{
  "arch": "vgg",
  "model": "image classifier",
  "dataset": "Sentinel-2 satellite tiles (TerraMesh)",
  "train_examples": 72500,
  "image_size": 48,
  "crop_scale_min": 0.5,
  "horizontal_flip": true,
  "color_jitter": 0.1,
  "targets": ["main land cover"],
  "num_classes": 9,
  "norm": "batchnorm",
  "activation": "silu",
  "depths": [4, 4, 4],
  "kernel_size": 3,
  "stem": "single",
  "widths": [96, 192, 384],
  "downsampling": "avg",
  "label_smoothing": 0.05,
  "loss": "cross_entropy",
  "init": "small_normal",
  "optimizer": "adamw",
  "lr": 0.0021,
  "beta1": 0.9,
  "beta2": 0.95,
  "eps": 1e-06,
  "grad_clip": 0.5,
  "ema_decay": 0.995,
  "steps": 40000,
  "batch_size": 128,
  "epochs": 70.6,
  "lr_schedule": "linear",
  "final_lr_fraction": 0.01,
  "warmup_steps": 800,
  "weight_decay": 0.01
}
Rows from block 9, named by matrix and row number. Each number is 50 + 10 x the weight over its row's rms, rounded and kept within 0 to 99. All counts start at 0.
# conv: 3x3 conv (model.blocks.9.conv.weight, 384x384x3x3), inputs 200-209, a 3x3 kernel for each
conv.292:60 58 57 57 55 55 55 54 54 56 55 52 54 53 51 51 52 52 68 67 66 68 64 64 69 66 65 46 46 47 45 46 47 45 45 46 41 44 39 46 49 45 40 45 42 55 58 59 54 58 59 52 58 58 41 38 32 42 36 30 40 36 29 46 47 46 43 45 45 44 45 45 35 35 32 34 34 33 36 36 33 57 64 62 55 63 61 51 57 56
conv.293:45 47 43 48 48 47 47 46 46 46 48 45 49 51 49 48 50 48 46 46 44 46 48 46 45 46 45 56 57 58 56 56 58 56 57 58 51 56 61 57 61 62 59 60 60 54 57 58 53 55 57 52 55 56 36 37 41 32 34 40 39 41 44 46 46 51 42 45 48 45 46 50 37 36 39 36 37 40 38 39 40 56 58 59 54 58 60 54 57 57
conv.294:55 54 53 53 53 53 52 51 53 52 50 47 51 50 48 51 51 50 61 60 59 59 60 59 58 59 58 59 60 60 60 59 59 56 58 57 48 49 46 48 48 47 42 42 43 37 40 43 35 38 41 35 38 41 43 43 45 43 44 45 43 45 46 42 45 50 39 42 46 37 42 46 47 49 50 43 44 47 40 43 46 52 57 66 52 56 66 56 61 68
conv.295:42 35 41 37 30 34 41 35 38 38 33 36 34 29 33 37 32 36 41 36 42 40 33 41 44 38 44 58 57 59 56 56 56 56 58 57 50 53 47 53 56 50 51 53 48 42 44 42 43 46 45 41 44 41 42 42 42 43 42 42 41 40 40 44 46 49 42 44 48 42 42 45 47 46 47 47 46 47 47 46 47 51 54 54 51 53 51 48 49 47
conv.296:42 41 53 33 30 44 39 38 51 43 43 51 35 35 43 41 41 49 49 45 51 46 43 49 51 47 51 51 47 49 50 45 46 53 49 50 61 59 48 59 58 48 55 53 44 45 46 43 44 46 44 43 44 40 35 37 29 36 37 28 31 32 26 43 46 46 40 42 45 39 41 41 55 54 51 52 51 50 54 52 51 46 46 45 42 42 42 39 39 39
conv.297:45 48 50 41 44 46 36 37 40 50 52 56 45 47 51 39 41 45 39 38 40 35 33 36 36 34 37 53 54 55 53 54 53 51 52 51 35 37 36 37 39 37 39 39 38 52 53 48 57 57 55 58 60 58 36 36 36 36 37 38 37 37 38 60 58 58 64 64 63 64 66 65 55 54 57 55 55 56 53 53 55 65 66 64 66 68 65 66 67 66
conv.298:42 40 37 42 39 38 40 39 36 40 37 36 41 38 36 40 39 36 41 40 41 43 41 42 45 45 44 67 70 69 66 69 66 63 64 62 60 61 61 58 61 60 54 56 56 47 49 53 43 46 50 40 43 47 58 60 64 56 58 62 57 59 62 47 49 53 41 44 49 36 40 48 45 48 49 41 43 46 38 40 42 46 51 58 44 49 56 42 48 55
conv.299:39 39 38 42 42 40 42 41 41 42 44 42 48 49 45 46 48 44 33 30 31 32 29 31 34 31 30 63 64 65 59 60 62 59 60 62 52 59 56 60 67 61 52 62 56 48 47 47 45 45 44 43 42 41 61 62 60 59 57 56 57 54 52 54 53 52 51 50 50 49 48 48 61 64 63 64 66 64 62 63 62 50 53 52 53 56 55 51 53 51
conv.300:71 72 74 65 67 69 61 62 66 75 76 79 70 71 74 67 68 73 41 43 46 42 42 45 45 45 48 50 53 50 50 51 49 46 47 43 49 47 43 43 43 39 38 38 35 63 61 59 61 62 61 61 60 59 57 53 45 64 58 49 66 60 52 55 55 54 59 57 57 59 58 58 51 50 48 54 53 51 54 53 53 42 40 35 40 39 36 38 39 38
conv.301:57 58 53 57 58 55 54 56 55 53 52 48 55 54 50 54 55 52 58 57 58 58 56 57 56 56 57 63 67 64 65 68 63 58 60 59 48 52 49 48 50 48 43 45 44 35 36 39 31 34 37 34 34 38 46 47 47 49 47 48 49 49 50 41 43 45 35 37 42 36 39 44 47 49 50 45 46 48 43 45 47 47 50 59 44 50 59 50 55 64
conv.302:46 45 45 46 44 44 47 47 48 39 38 36 39 39 39 42 42 43 57 59 55 59 61 57 58 59 54 45 44 45 46 45 46 45 47 49 35 32 23 41 40 34 39 40 38 49 50 49 46 48 48 43 45 46 51 49 45 49 44 42 44 41 39 46 48 48 44 47 48 43 45 45 46 46 44 47 47 45 46 46 46 53 57 54 58 61 61 60 62 62
conv.303:33 36 37 35 38 38 38 39 37 38 42 41 39 43 42 39 42 41 57 57 54 59 59 58 59 58 57 43 42 44 43 41 43 46 43 45 39 39 38 43 43 41 46 46 43 58 59 59 54 58 58 53 55 56 45 47 50 45 49 53 47 52 58 56 58 60 56 58 60 56 59 61 48 50 50 49 51 53 51 53 54 45 44 44 48 46 47 50 50 50
conv.304:59 55 58 49 45 50 49 45 50 54 51 55 45 42 47 42 40 45 56 55 50 52 51 47 46 45 41 48 49 51 46 47 48 43 44 44 41 42 43 45 47 49 46 49 52 44 46 46 49 49 49 50 52 51 50 45 46 48 42 42 48 43 43 38 37 36 42 39 38 42 41 40 41 39 40 40 38 39 39 37 39 56 57 57 56 57 58 54 55 54
conv.305:46 47 47 45 47 48 43 45 46 48 51 49 48 50 50 47 49 49 55 54 52 56 55 52 53 53 51 51 50 51 52 52 53 53 53 55 52 53 54 54 56 57 56 58 58 54 56 56 54 56 56 55 57 56 44 47 48 45 47 48 48 51 51 50 50 49 46 48 50 49 53 53 40 41 42 39 41 43 43 44 47 47 49 50 45 46 49 44 46 48
conv.306:55 55 53 53 52 52 51 53 52 52 50 47 51 50 49 52 52 50 59 61 58 60 61 59 59 59 58 59 61 60 60 60 60 56 56 56 49 49 47 49 49 48 44 43 43 40 41 45 36 39 44 36 40 43 44 44 46 43 43 45 43 45 47 42 45 50 37 41 46 38 41 47 45 47 50 42 43 45 40 42 45 52 57 65 52 56 66 56 60 69
conv.307:48 48 48 49 50 49 47 48 48 50 51 50 51 52 51 51 51 51 56 55 54 58 55 53 56 54 53 48 47 48 50 51 52 52 52 54 49 51 50 53 54 54 53 55 55 58 60 60 55 59 59 55 59 58 44 45 45 41 42 44 44 46 45 50 52 52 47 49 50 48 52 52 38 41 41 38 42 42 42 43 44 52 55 55 50 53 54 48 51 52
conv.308:43 38 41 43 39 41 46 42 44 43 42 43 46 43 43 46 44 44 34 29 34 31 27 31 35 29 36 54 54 55 53 54 54 56 56 55 49 52 47 52 55 49 48 51 44 43 44 41 45 46 43 39 40 37 37 37 38 39 37 37 40 37 37 52 54 53 51 53 52 51 51 50 53 55 55 57 57 56 57 56 56 52 53 49 55 55 50 51 52 47
conv.309:54 54 53 51 50 51 46 46 45 58 59 58 56 56 55 50 49 50 43 41 39 42 41 38 42 40 38 59 59 60 56 56 57 56 56 57 50 54 52 53 58 56 52 56 53 50 48 48 51 49 50 51 51 51 48 47 43 48 47 43 42 42 38 57 55 55 59 56 56 60 58 58 65 66 66 70 70 70 68 67 67 74 71 70 74 70 69 75 70 69
conv.310:52 53 52 52 54 55 54 56 59 54 54 52 56 57 57 59 62 61 63 64 64 60 60 60 52 54 55 53 53 55 52 51 53 52 50 53 39 44 40 42 47 43 38 44 42 36 39 34 39 41 37 42 43 39 49 49 49 51 51 49 49 49 48 48 51 49 48 51 48 50 52 48 65 68 64 64 67 65 67 71 67 50 55 59 52 56 61 59 63 66
conv.311:62 61 59 62 62 61 59 61 60 59 56 53 60 58 56 60 61 59 63 63 63 62 63 63 60 61 61 59 61 60 59 60 58 53 55 56 46 49 46 45 49 46 39 42 41 35 35 36 31 34 36 33 36 37 44 43 43 45 44 42 47 45 43 43 45 48 39 42 45 41 42 46 53 53 56 51 52 52 51 50 52 48 53 62 48 54 64 55 60 69
conv.312:49 45 43 48 47 45 49 46 47 47 46 40 49 47 43 49 48 47 53 53 52 54 53 52 54 54 52 71 75 73 69 72 72 64 66 67 55 57 54 53 56 55 48 50 51 44 44 47 36 38 44 33 36 41 48 47 51 46 46 49 46 45 47 48 51 54 43 46 50 40 42 47 54 56 56 52 54 55 50 53 53 50 55 61 50 57 63 53 58 62
conv.313:49 49 46 50 49 48 48 49 46 48 46 42 49 48 45 48 49 46 51 50 50 51 51 51 51 51 51 71 76 73 71 75 71 63 65 64 54 59 56 54 58 56 46 50 49 36 39 43 32 35 39 33 35 40 53 53 54 53 53 54 54 54 54 43 45 49 36 39 45 36 38 44 48 50 50 46 48 49 45 45 49 43 50 57 43 48 55 45 51 58
conv.314:43 45 49 41 43 47 44 44 47 43 46 50 41 43 47 43 43 47 46 43 45 47 45 47 46 46 49 36 34 35 31 28 29 31 28 27 48 42 39 47 43 39 53 47 43 47 46 44 46 47 45 47 47 45 52 51 51 53 53 55 54 54 56 49 49 45 50 51 47 51 52 49 52 53 54 53 53 54 55 56 57 44 43 40 41 42 39 41 41 41
conv.315:47 46 50 42 38 42 43 39 42 41 41 46 36 36 39 36 36 40 53 52 51 51 51 51 50 50 51 42 38 38 40 35 35 40 34 34 57 53 48 56 51 49 56 53 52 47 50 50 46 47 49 45 47 48 55 59 55 59 64 63 56 61 60 46 48 47 47 48 47 47 48 48 43 44 44 42 44 45 45 49 50 40 41 42 36 37 38 36 39 39
conv.316:91 83 88 82 74 81 85 79 85 94 82 90 82 68 80 93 83 91 43 44 47 43 42 44 42 42 44 44 46 44 45 49 46 42 43 41 51 47 47 49 46 46 52 48 48 47 44 46 49 45 45 54 49 51 52 50 39 62 59 47 64 63 50 51 48 50 52 47 49 59 53 54 64 59 66 63 56 63 75 67 74 61 55 58 57 50 52 60 53 56
conv.317:39 43 47 39 41 45 40 42 44 43 47 50 43 44 47 43 44 47 45 44 46 46 45 47 46 47 48 35 34 33 33 30 28 31 28 26 49 43 38 49 44 39 54 48 43 52 50 46 52 52 48 52 51 49 54 52 52 54 54 56 57 56 57 55 53 49 56 56 53 57 57 55 55 57 55 55 56 57 56 57 57 44 44 40 44 43 40 45 45 42
conv.318:60 60 55 60 61 60 57 60 61 57 55 51 58 58 55 59 60 58 62 61 62 60 61 60 57 58 59 61 63 62 60 61 61 56 57 56 47 51 47 46 50 48 40 43 42 33 34 35 30 33 34 33 34 36 49 48 47 50 49 47 50 48 46 44 46 47 40 41 44 41 43 44 54 55 56 52 54 54 53 54 53 48 53 61 47 53 61 54 59 66
conv.319:59 59 57 55 54 55 53 54 56 55 52 51 52 50 51 52 52 52 61 61 58 61 62 58 58 58 56 49 50 51 48 49 50 49 47 51 44 44 41 48 46 46 45 43 43 42 45 47 41 44 47 41 44 47 46 46 47 43 43 45 42 43 45 41 44 48 38 42 47 40 43 47 44 47 46 40 40 43 39 40 43 54 61 70 59 63 72 64 68 75
conv.320:39 37 36 42 41 39 43 40 39 41 40 39 47 45 43 46 45 44 41 41 40 42 43 40 41 41 40 57 57 58 59 60 60 59 59 61 52 53 55 54 55 58 57 58 56 50 53 55 47 48 51 43 46 49 43 46 48 39 43 46 41 44 47 52 55 57 48 51 55 46 50 54 50 53 54 51 54 57 50 53 56 52 54 56 53 55 57 53 56 57
conv.321:53 51 51 47 47 48 48 48 48 48 47 47 46 45 45 47 46 47 91 95 94 91 93 94 93 93 92 48 48 47 47 50 48 43 44 44 38 41 36 38 43 38 31 37 34 52 54 55 51 52 53 50 52 52 65 59 48 67 59 47 64 56 47 51 49 49 48 44 45 48 47 45 41 40 36 42 41 37 45 44 40 37 40 39 32 33 35 27 30 30
conv.322:79 76 79 73 69 75 72 71 77 84 77 84 77 68 79 84 77 86 42 42 42 42 42 41 42 41 42 47 50 51 47 50 51 44 45 46 58 54 54 56 54 53 58 54 54 46 43 42 48 43 42 55 49 47 61 56 47 66 60 51 69 64 55 53 50 52 53 49 49 60 55 55 68 65 70 69 66 70 80 76 79 65 61 63 61 56 59 63 60 62
conv.323:36 35 41 34 33 39 37 37 41 33 33 40 29 30 37 31 33 40 47 47 47 49 50 49 49 50 49 35 30 31 30 25 27 29 25 28 46 40 38 45 40 40 47 45 45 53 55 53 50 52 52 49 50 51 50 49 49 51 51 50 51 52 50 49 51 48 50 50 50 50 52 51 43 44 44 43 45 46 48 49 50 44 45 45 44 43 43 46 45 46
conv.324:62 61 60 57 56 57 55 53 53 62 61 62 58 57 58 55 54 55 59 59 59 56 58 56 54 55 56 46 48 50 46 47 47 45 44 44 60 60 62 61 60 59 61 59 57 57 56 55 62 61 62 70 69 69 49 52 54 51 58 59 56 60 63 59 60 60 62 63 64 68 68 69 45 45 48 45 46 48 46 48 51 53 49 50 52 47 48 54 50 52
conv.325:37 41 34 43 44 40 40 43 38 36 40 35 39 45 37 35 38 32 50 47 51 48 46 49 50 50 51 55 54 54 56 56 55 54 54 52 38 47 48 44 53 49 37 45 42 53 59 58 55 61 60 51 56 55 52 54 60 48 52 58 55 57 62 48 53 52 49 55 55 45 50 49 31 38 31 33 41 35 21 30 26 25 33 26 31 40 33 26 34 27
conv.326:43 42 43 40 40 42 42 42 45 39 39 42 37 38 40 39 39 42 64 64 63 65 65 63 67 63 63 34 35 37 33 35 37 32 34 36 35 36 30 36 40 37 28 36 35 64 63 63 60 60 60 56 57 57 51 42 33 52 45 33 50 44 34 56 55 53 54 53 51 53 51 49 46 45 44 46 45 43 46 45 43 50 53 51 47 51 48 42 47 45
conv.327:55 55 54 53 53 52 51 51 53 52 51 48 51 50 49 52 52 51 59 60 58 59 59 58 58 59 57 59 60 60 59 59 59 56 56 56 49 49 46 48 50 48 44 43 43 39 41 45 37 40 44 37 39 43 43 43 46 42 42 45 42 44 48 42 45 49 39 42 48 38 42 47 46 48 49 42 43 46 41 43 45 52 58 66 52 58 67 57 61 69
conv.328:39 42 43 41 43 45 44 45 47 39 41 44 39 42 44 41 43 46 57 58 58 61 60 60 60 60 59 33 33 33 33 34 34 32 35 35 29 28 23 31 33 30 27 32 32 61 59 58 58 56 55 54 54 51 52 45 36 53 47 38 54 47 41 59 57 56 57 55 54 56 54 52 52 51 51 52 53 51 53 53 51 46 46 43 45 45 44 45 44 43
conv.329:37 41 43 39 44 45 41 44 45 39 41 41 42 46 46 42 45 46 59 59 59 61 62 61 63 63 62 51 51 51 51 51 51 52 53 54 34 32 24 39 35 28 41 37 30 55 52 48 51 50 46 44 43 42 46 45 49 46 45 51 45 44 51 54 52 50 54 55 52 50 51 47 56 55 50 62 61 55 61 60 54 29 23 17 31 28 22 32 32 25
conv.330:28 18 23 20 09 19 28 20 29 36 25 32 28 18 25 36 29 38 49 47 47 51 49 48 53 50 49 41 41 43 42 43 43 44 44 45 47 46 44 45 46 43 43 44 45 43 42 40 40 40 38 37 36 35 46 46 44 45 44 42 40 41 40 49 48 50 46 45 47 47 45 46 60 58 58 59 55 56 62 60 61 49 50 54 50 50 53 53 55 57
conv.331:38 39 38 44 43 43 49 49 49 38 38 39 42 42 43 47 47 49 58 60 55 60 63 58 58 59 55 49 51 50 50 51 52 52 52 53 29 26 27 32 30 30 32 32 34 52 50 52 44 46 47 41 42 43 45 44 49 46 45 50 50 50 55 52 51 54 51 50 53 50 49 53 49 47 49 52 50 53 56 54 56 28 19 19 30 21 22 34 28 29
conv.332:60 61 61 59 61 61 57 58 59 61 63 62 60 62 63 58 60 61 53 52 52 51 51 49 52 50 50 52 52 53 54 54 55 54 55 54 46 50 49 49 52 51 47 50 46 62 65 65 61 65 65 59 64 62 40 40 41 39 40 41 43 42 43 53 54 54 51 53 54 53 56 55 41 43 41 41 43 43 42 45 45 56 60 58 56 59 58 55 58 56
conv.333:55 55 51 56 55 52 54 55 55 54 52 47 54 54 50 55 55 53 58 58 56 57 55 56 56 57 55 71 75 70 70 73 70 62 65 62 52 56 53 51 55 53 46 48 47 36 37 41 31 34 36 31 35 39 50 48 50 51 49 49 51 50 49 42 43 49 37 38 43 37 38 44 50 52 53 47 49 51 46 49 50 46 49 58 44 49 58 47 52 61
conv.334:41 40 40 37 37 35 31 31 30 42 41 41 36 37 37 32 33 33 50 44 45 50 45 46 49 47 47 44 42 44 42 39 39 42 37 37 54 50 47 57 53 50 60 56 51 53 53 55 55 58 57 56 60 59 54 60 59 53 63 63 52 60 62 51 50 50 52 54 53 53 57 57 43 44 44 42 43 43 43 44 46 48 48 47 49 46 45 52 50 50
conv.335:61 60 60 57 55 56 53 53 53 62 60 61 58 57 57 54 56 54 58 60 59 58 58 57 56 57 57 48 48 51 44 46 47 44 43 44 62 64 66 62 63 64 62 61 62 55 55 54 62 62 60 67 67 65 49 52 55 52 56 60 56 59 63 57 58 58 60 62 62 62 65 65 43 46 45 43 45 47 44 45 47 52 49 50 50 48 49 51 48 49
conv.336:32 35 35 32 31 34 33 35 38 29 29 31 27 27 30 31 32 37 55 54 53 51 49 50 46 46 44 53 52 53 52 49 51 54 50 52 52 48 48 53 49 50 55 52 54 34 35 34 34 37 38 36 38 38 50 53 56 49 52 55 45 46 50 41 43 45 41 45 45 38 43 43 43 43 46 40 41 44 42 43 47 43 48 53 48 52 57 53 57 63
conv.337:43 45 45 49 50 50 46 47 48 51 53 54 57 59 59 54 55 55 31 32 32 31 32 29 33 33 30 44 45 47 48 50 50 50 51 53 51 58 59 52 58 59 50 54 56 53 54 56 49 50 53 46 47 50 46 47 51 42 45 49 43 45 49 52 55 58 52 54 56 52 54 56 59 61 62 65 66 67 66 65 66 52 53 56 53 55 58 53 55 58
conv.338:39 44 42 39 42 38 35 36 32 46 51 48 45 49 44 41 43 38 48 42 44 44 39 43 42 36 43 52 51 53 49 47 47 51 47 47 50 55 45 62 65 55 62 65 53 57 59 59 60 63 63 61 65 64 56 63 63 55 63 64 50 57 60 56 58 57 57 59 59 55 60 58 50 53 51 46 52 49 43 49 46 52 57 54 51 55 53 49 55 52
conv.339:61 61 58 60 60 59 58 60 61 58 61 57 60 62 58 59 62 61 65 65 67 64 63 64 63 63 62 54 54 56 52 53 55 51 51 53 58 64 63 62 65 64 59 63 61 46 47 45 50 50 48 51 52 49 47 48 54 51 51 57 56 58 63 50 49 49 48 50 49 47 49 47 46 49 45 46 49 46 43 47 44 48 48 45 47 48 45 45 46 43
conv.340:66 59 66 53 46 54 55 49 58 66 58 66 53 44 54 54 47 57 59 56 55 52 50 50 49 46 47 48 49 47 48 49 48 44 46 44 42 41 43 41 40 43 46 43 47 25 25 28 30 30 30 36 34 35 46 40 37 44 39 35 45 39 36 33 32 34 35 31 33 38 34 35 55 52 56 50 47 51 54 50 53 56 55 56 54 51 53 55 52 54
conv.341:43 44 44 43 44 45 42 42 43 45 49 48 47 50 50 42 44 46 28 24 26 27 22 25 30 27 29 52 52 54 48 49 51 47 48 52 50 57 50 53 60 55 48 56 51 43 44 43 45 47 44 43 44 43 50 46 43 48 45 41 45 41 37 47 49 46 51 52 49 51 50 49 59 66 60 69 75 68 65 69 62 63 65 62 66 68 64 62 64 59
conv.342:53 47 53 51 45 50 56 50 53 52 49 54 52 49 54 54 51 55 29 25 31 22 15 20 22 14 19 52 52 51 53 52 50 55 52 52 59 60 57 63 65 61 59 58 56 46 45 46 48 48 48 48 49 48 56 62 63 63 69 69 65 68 68 52 49 49 53 49 49 52 50 50 54 49 53 52 46 51 56 50 57 48 46 49 49 46 49 51 48 51
conv.343:31 32 34 29 30 33 30 29 32 30 32 33 29 31 33 27 30 33 47 48 48 47 47 48 48 49 48 43 42 41 43 40 42 43 42 43 40 38 34 43 44 41 40 43 41 57 59 60 53 56 57 46 49 49 72 66 59 69 64 58 62 57 50 53 58 55 54 58 56 47 52 49 49 55 51 51 56 52 45 51 48 38 44 43 41 50 48 39 48 46
conv.344:50 49 47 48 49 47 46 47 47 46 45 42 46 45 43 47 47 46 50 51 50 51 52 51 52 51 51 67 69 67 66 69 67 62 62 60 54 56 53 54 55 54 49 50 50 41 43 48 38 41 45 37 42 45 48 48 52 47 47 51 47 49 51 40 42 49 35 38 45 35 39 46 42 44 47 37 40 42 37 39 41 50 55 64 48 52 62 50 55 65
conv.345:57 59 57 59 60 60 58 61 63 58 56 53 59 60 59 62 64 65 64 66 64 62 64 64 57 60 61 53 54 55 53 53 54 53 52 53 42 46 41 42 47 43 38 41 40 36 38 37 36 40 38 38 40 36 48 46 43 48 46 44 47 45 42 50 53 52 47 50 49 46 48 48 63 65 63 61 63 62 63 64 62 55 60 68 57 62 69 66 69 76
conv.346:49 50 45 48 50 45 40 43 38 48 49 46 48 49 46 40 42 38 41 41 43 39 39 40 36 37 36 53 52 54 50 48 51 53 52 54 48 56 51 61 68 59 58 63 54 63 61 60 63 63 64 64 67 68 49 48 47 47 47 46 47 46 46 60 58 59 59 59 61 59 60 63 47 47 44 47 48 46 43 43 42 69 67 67 66 63 65 64 62 61
conv.347:51 51 51 49 50 50 45 47 47 52 55 54 52 54 53 47 49 48 36 33 33 36 31 32 38 35 35 57 57 58 54 55 55 53 55 55 52 57 53 53 60 55 50 56 53 46 47 46 47 48 47 46 46 46 48 46 40 46 44 38 41 38 34 51 51 49 54 53 52 54 52 50 62 67 63 72 74 70 68 70 65 69 70 66 70 70 67 70 69 64
conv.348:38 38 39 38 38 39 38 37 39 32 31 30 31 30 30 33 34 33 47 47 45 48 45 46 46 43 45 55 55 55 54 55 56 53 52 53 57 54 54 56 53 53 56 54 53 38 41 41 38 40 42 39 43 44 59 64 67 58 63 66 55 58 63 40 42 45 37 41 44 37 41 43 38 38 42 32 32 36 33 34 38 42 49 57 43 48 57 48 52 63
conv.349:64 66 65 60 64 65 58 60 63 62 64 63 61 61 62 59 60 63 59 58 57 56 56 53 53 53 51 47 51 54 48 51 53 48 50 51 54 60 62 57 62 63 56 59 59 50 50 51 50 51 53 53 56 56 42 43 45 45 45 47 49 51 52 47 44 45 46 44 45 49 48 50 42 39 38 40 39 37 43 42 42 49 47 46 47 47 43 48 46 44
conv.350:29 32 28 33 37 31 30 34 31 28 31 28 31 33 30 26 33 28 49 45 45 49 46 45 51 49 46 55 55 52 56 56 53 53 53 51 37 38 37 37 39 35 39 40 38 58 64 67 55 61 64 49 55 58 61 67 76 55 62 72 55 63 73 44 52 53 45 52 54 41 48 49 40 42 40 40 45 42 37 42 40 15 21 17 26 34 27 30 36 33
conv.351:48 51 49 49 50 49 47 48 45 52 54 54 51 51 52 50 48 50 54 54 54 55 54 56 54 56 57 42 44 44 44 44 42 43 42 40 49 47 46 53 49 46 54 50 45 58 57 57 60 60 60 66 65 65 45 50 50 48 54 54 51 56 58 65 64 67 67 66 69 71 71 75 53 51 53 51 49 51 54 52 54 52 47 48 52 44 45 56 51 51
conv.352:47 45 40 48 48 43 46 44 41 49 48 44 53 52 47 50 49 45 45 44 43 47 43 42 48 45 43 69 71 72 66 69 71 63 67 68 50 59 57 54 63 61 50 58 57 49 48 49 43 41 43 41 40 42 56 55 54 52 51 52 55 52 52 51 50 52 46 45 47 44 43 45 57 60 61 59 62 61 54 58 56 48 51 54 45 50 54 43 48 49
conv.353:61 60 65 57 56 60 58 58 62 63 62 65 58 57 62 60 61 66 51 49 48 46 46 44 49 48 47 50 50 50 51 52 50 51 50 47 63 59 53 68 64 56 72 66 59 57 53 55 58 53 56 61 58 60 56 60 63 61 64 68 61 65 68 57 54 54 59 55 54 62 58 59 55 51 53 54 51 54 60 58 62 53 53 51 51 48 49 54 51 52
conv.354:54 52 50 49 48 48 49 48 47 48 48 46 46 45 43 46 45 44 76 76 73 77 77 74 75 74 72 44 44 45 43 44 45 44 43 46 38 39 33 41 44 39 35 40 36 54 57 59 51 54 55 48 50 51 51 47 39 51 45 38 48 42 36 47 46 46 44 44 43 44 44 42 38 38 35 38 38 35 40 39 36 48 53 52 42 48 48 38 41 42
conv.355:38 39 39 37 38 38 39 40 40 34 35 36 34 35 36 37 38 40 87 92 86 88 93 85 88 89 82 50 51 51 48 49 50 43 46 47 35 34 30 38 40 37 35 39 37 53 54 56 53 55 57 52 55 54 63 58 54 63 58 55 65 61 57 53 52 53 53 51 53 54 54 54 44 43 41 46 45 44 50 49 47 30 28 27 30 27 27 29 25 29
conv.356:37 40 43 30 34 39 27 29 34 32 36 40 26 30 35 21 24 31 53 51 53 52 49 52 50 48 51 53 51 51 51 49 48 52 48 46 57 55 53 57 55 54 57 58 57 59 60 58 58 61 61 58 63 63 49 49 46 51 53 50 52 53 49 53 51 50 53 53 52 53 55 56 32 32 34 30 34 36 29 33 35 61 63 63 61 61 62 61 62 62
conv.357:49 53 55 51 54 57 51 53 55 56 59 61 56 59 62 55 56 59 45 44 47 46 47 49 49 50 52 39 41 37 38 40 38 36 37 34 43 42 38 41 37 36 41 38 37 63 59 57 62 59 58 61 59 56 53 53 46 59 58 53 63 62 57 67 64 63 69 65 65 69 66 64 65 64 64 67 66 64 66 66 64 48 43 42 47 42 42 48 45 43
conv.358:40 45 43 38 41 37 33 34 30 45 48 48 43 45 42 38 39 37 49 43 45 48 44 47 47 43 47 51 48 48 48 45 44 49 44 45 51 51 45 58 59 50 60 60 49 58 59 59 59 62 62 60 65 63 53 59 61 50 58 62 48 55 60 54 57 54 54 58 58 53 57 58 47 52 49 44 49 48 42 46 46 53 54 52 53 53 52 52 54 52
conv.359:35 39 38 33 36 34 31 32 30 39 42 42 35 38 38 32 34 34 51 46 46 51 48 48 50 48 50 47 44 45 45 41 42 49 43 43 49 47 42 53 51 45 55 53 46 55 56 56 55 57 58 53 57 55 49 55 58 48 55 59 45 54 59 50 52 52 49 52 53 48 53 53 45 48 48 42 46 46 42 45 45 49 50 47 51 50 49 51 52 50
conv.360:55 55 58 51 52 55 51 52 56 62 62 66 57 57 61 58 58 62 45 44 49 45 46 48 47 47 49 37 39 36 37 40 36 34 34 32 47 46 44 39 39 39 35 36 34 66 62 60 64 63 60 63 62 61 59 55 45 67 61 50 69 62 51 62 60 58 62 60 59 63 62 61 52 51 51 53 52 52 55 54 55 40 37 36 38 35 34 37 35 34
conv.361:55 53 54 53 53 53 53 52 53 54 50 48 51 51 49 51 51 52 59 60 59 61 60 60 59 58 57 59 61 59 58 59 59 56 56 56 48 50 48 49 49 49 44 44 44 39 42 45 37 39 43 36 39 43 42 43 46 42 43 45 42 44 45 42 46 50 38 42 47 39 42 46 47 49 50 43 44 47 41 42 45 52 58 67 53 57 66 56 60 70
conv.362:52 51 54 53 53 57 56 56 61 52 53 55 53 55 59 56 58 62 58 59 60 59 61 59 57 58 56 47 46 48 46 44 48 47 47 51 37 39 35 42 43 41 44 46 44 24 23 19 27 26 22 28 27 22 55 51 42 52 49 40 52 46 39 38 38 33 39 38 34 37 36 31 61 64 61 62 65 60 61 63 58 54 53 52 58 56 54 62 58 56
conv.363:71 69 69 63 64 64 61 63 64 65 66 64 62 63 63 61 61 62 72 70 70 70 70 67 71 68 67 48 50 52 48 49 50 47 48 50 48 50 48 50 52 50 49 51 48 53 53 53 51 52 54 51 53 55 52 49 44 55 49 44 53 49 41 47 46 45 43 42 42 45 44 45 41 41 40 39 39 39 43 42 41 52 54 54 47 49 49 41 47 47
conv.364:31 28 31 31 28 30 39 35 36 29 27 29 31 29 28 36 35 34 52 47 49 50 43 46 52 44 47 56 55 56 55 51 53 57 53 55 50 57 50 56 64 54 55 61 53 31 36 34 38 44 40 38 46 40 56 66 65 57 67 65 53 60 60 35 39 35 37 43 37 34 39 34 51 54 51 48 52 47 47 50 46 28 34 32 29 38 36 29 35 31
conv.365:42 45 47 43 47 48 40 42 42 52 54 57 51 54 55 46 49 52 46 44 46 47 45 47 48 48 52 40 43 39 41 42 38 39 38 35 46 42 40 47 42 40 50 45 40 67 62 61 70 66 64 71 70 68 52 52 50 57 57 55 57 58 57 76 72 71 79 76 75 82 81 80 63 63 64 66 66 65 65 65 65 59 54 54 58 53 53 61 57 56
conv.366:42 38 36 40 38 36 44 40 39 40 38 35 44 39 37 46 43 41 59 58 55 60 60 57 61 60 58 61 65 66 62 64 66 60 63 63 54 54 53 55 56 54 55 55 54 54 56 59 50 51 56 47 50 55 45 44 48 40 41 43 40 42 46 52 55 60 47 50 55 46 49 54 51 52 54 49 53 54 48 50 53 60 66 70 59 66 71 61 66 70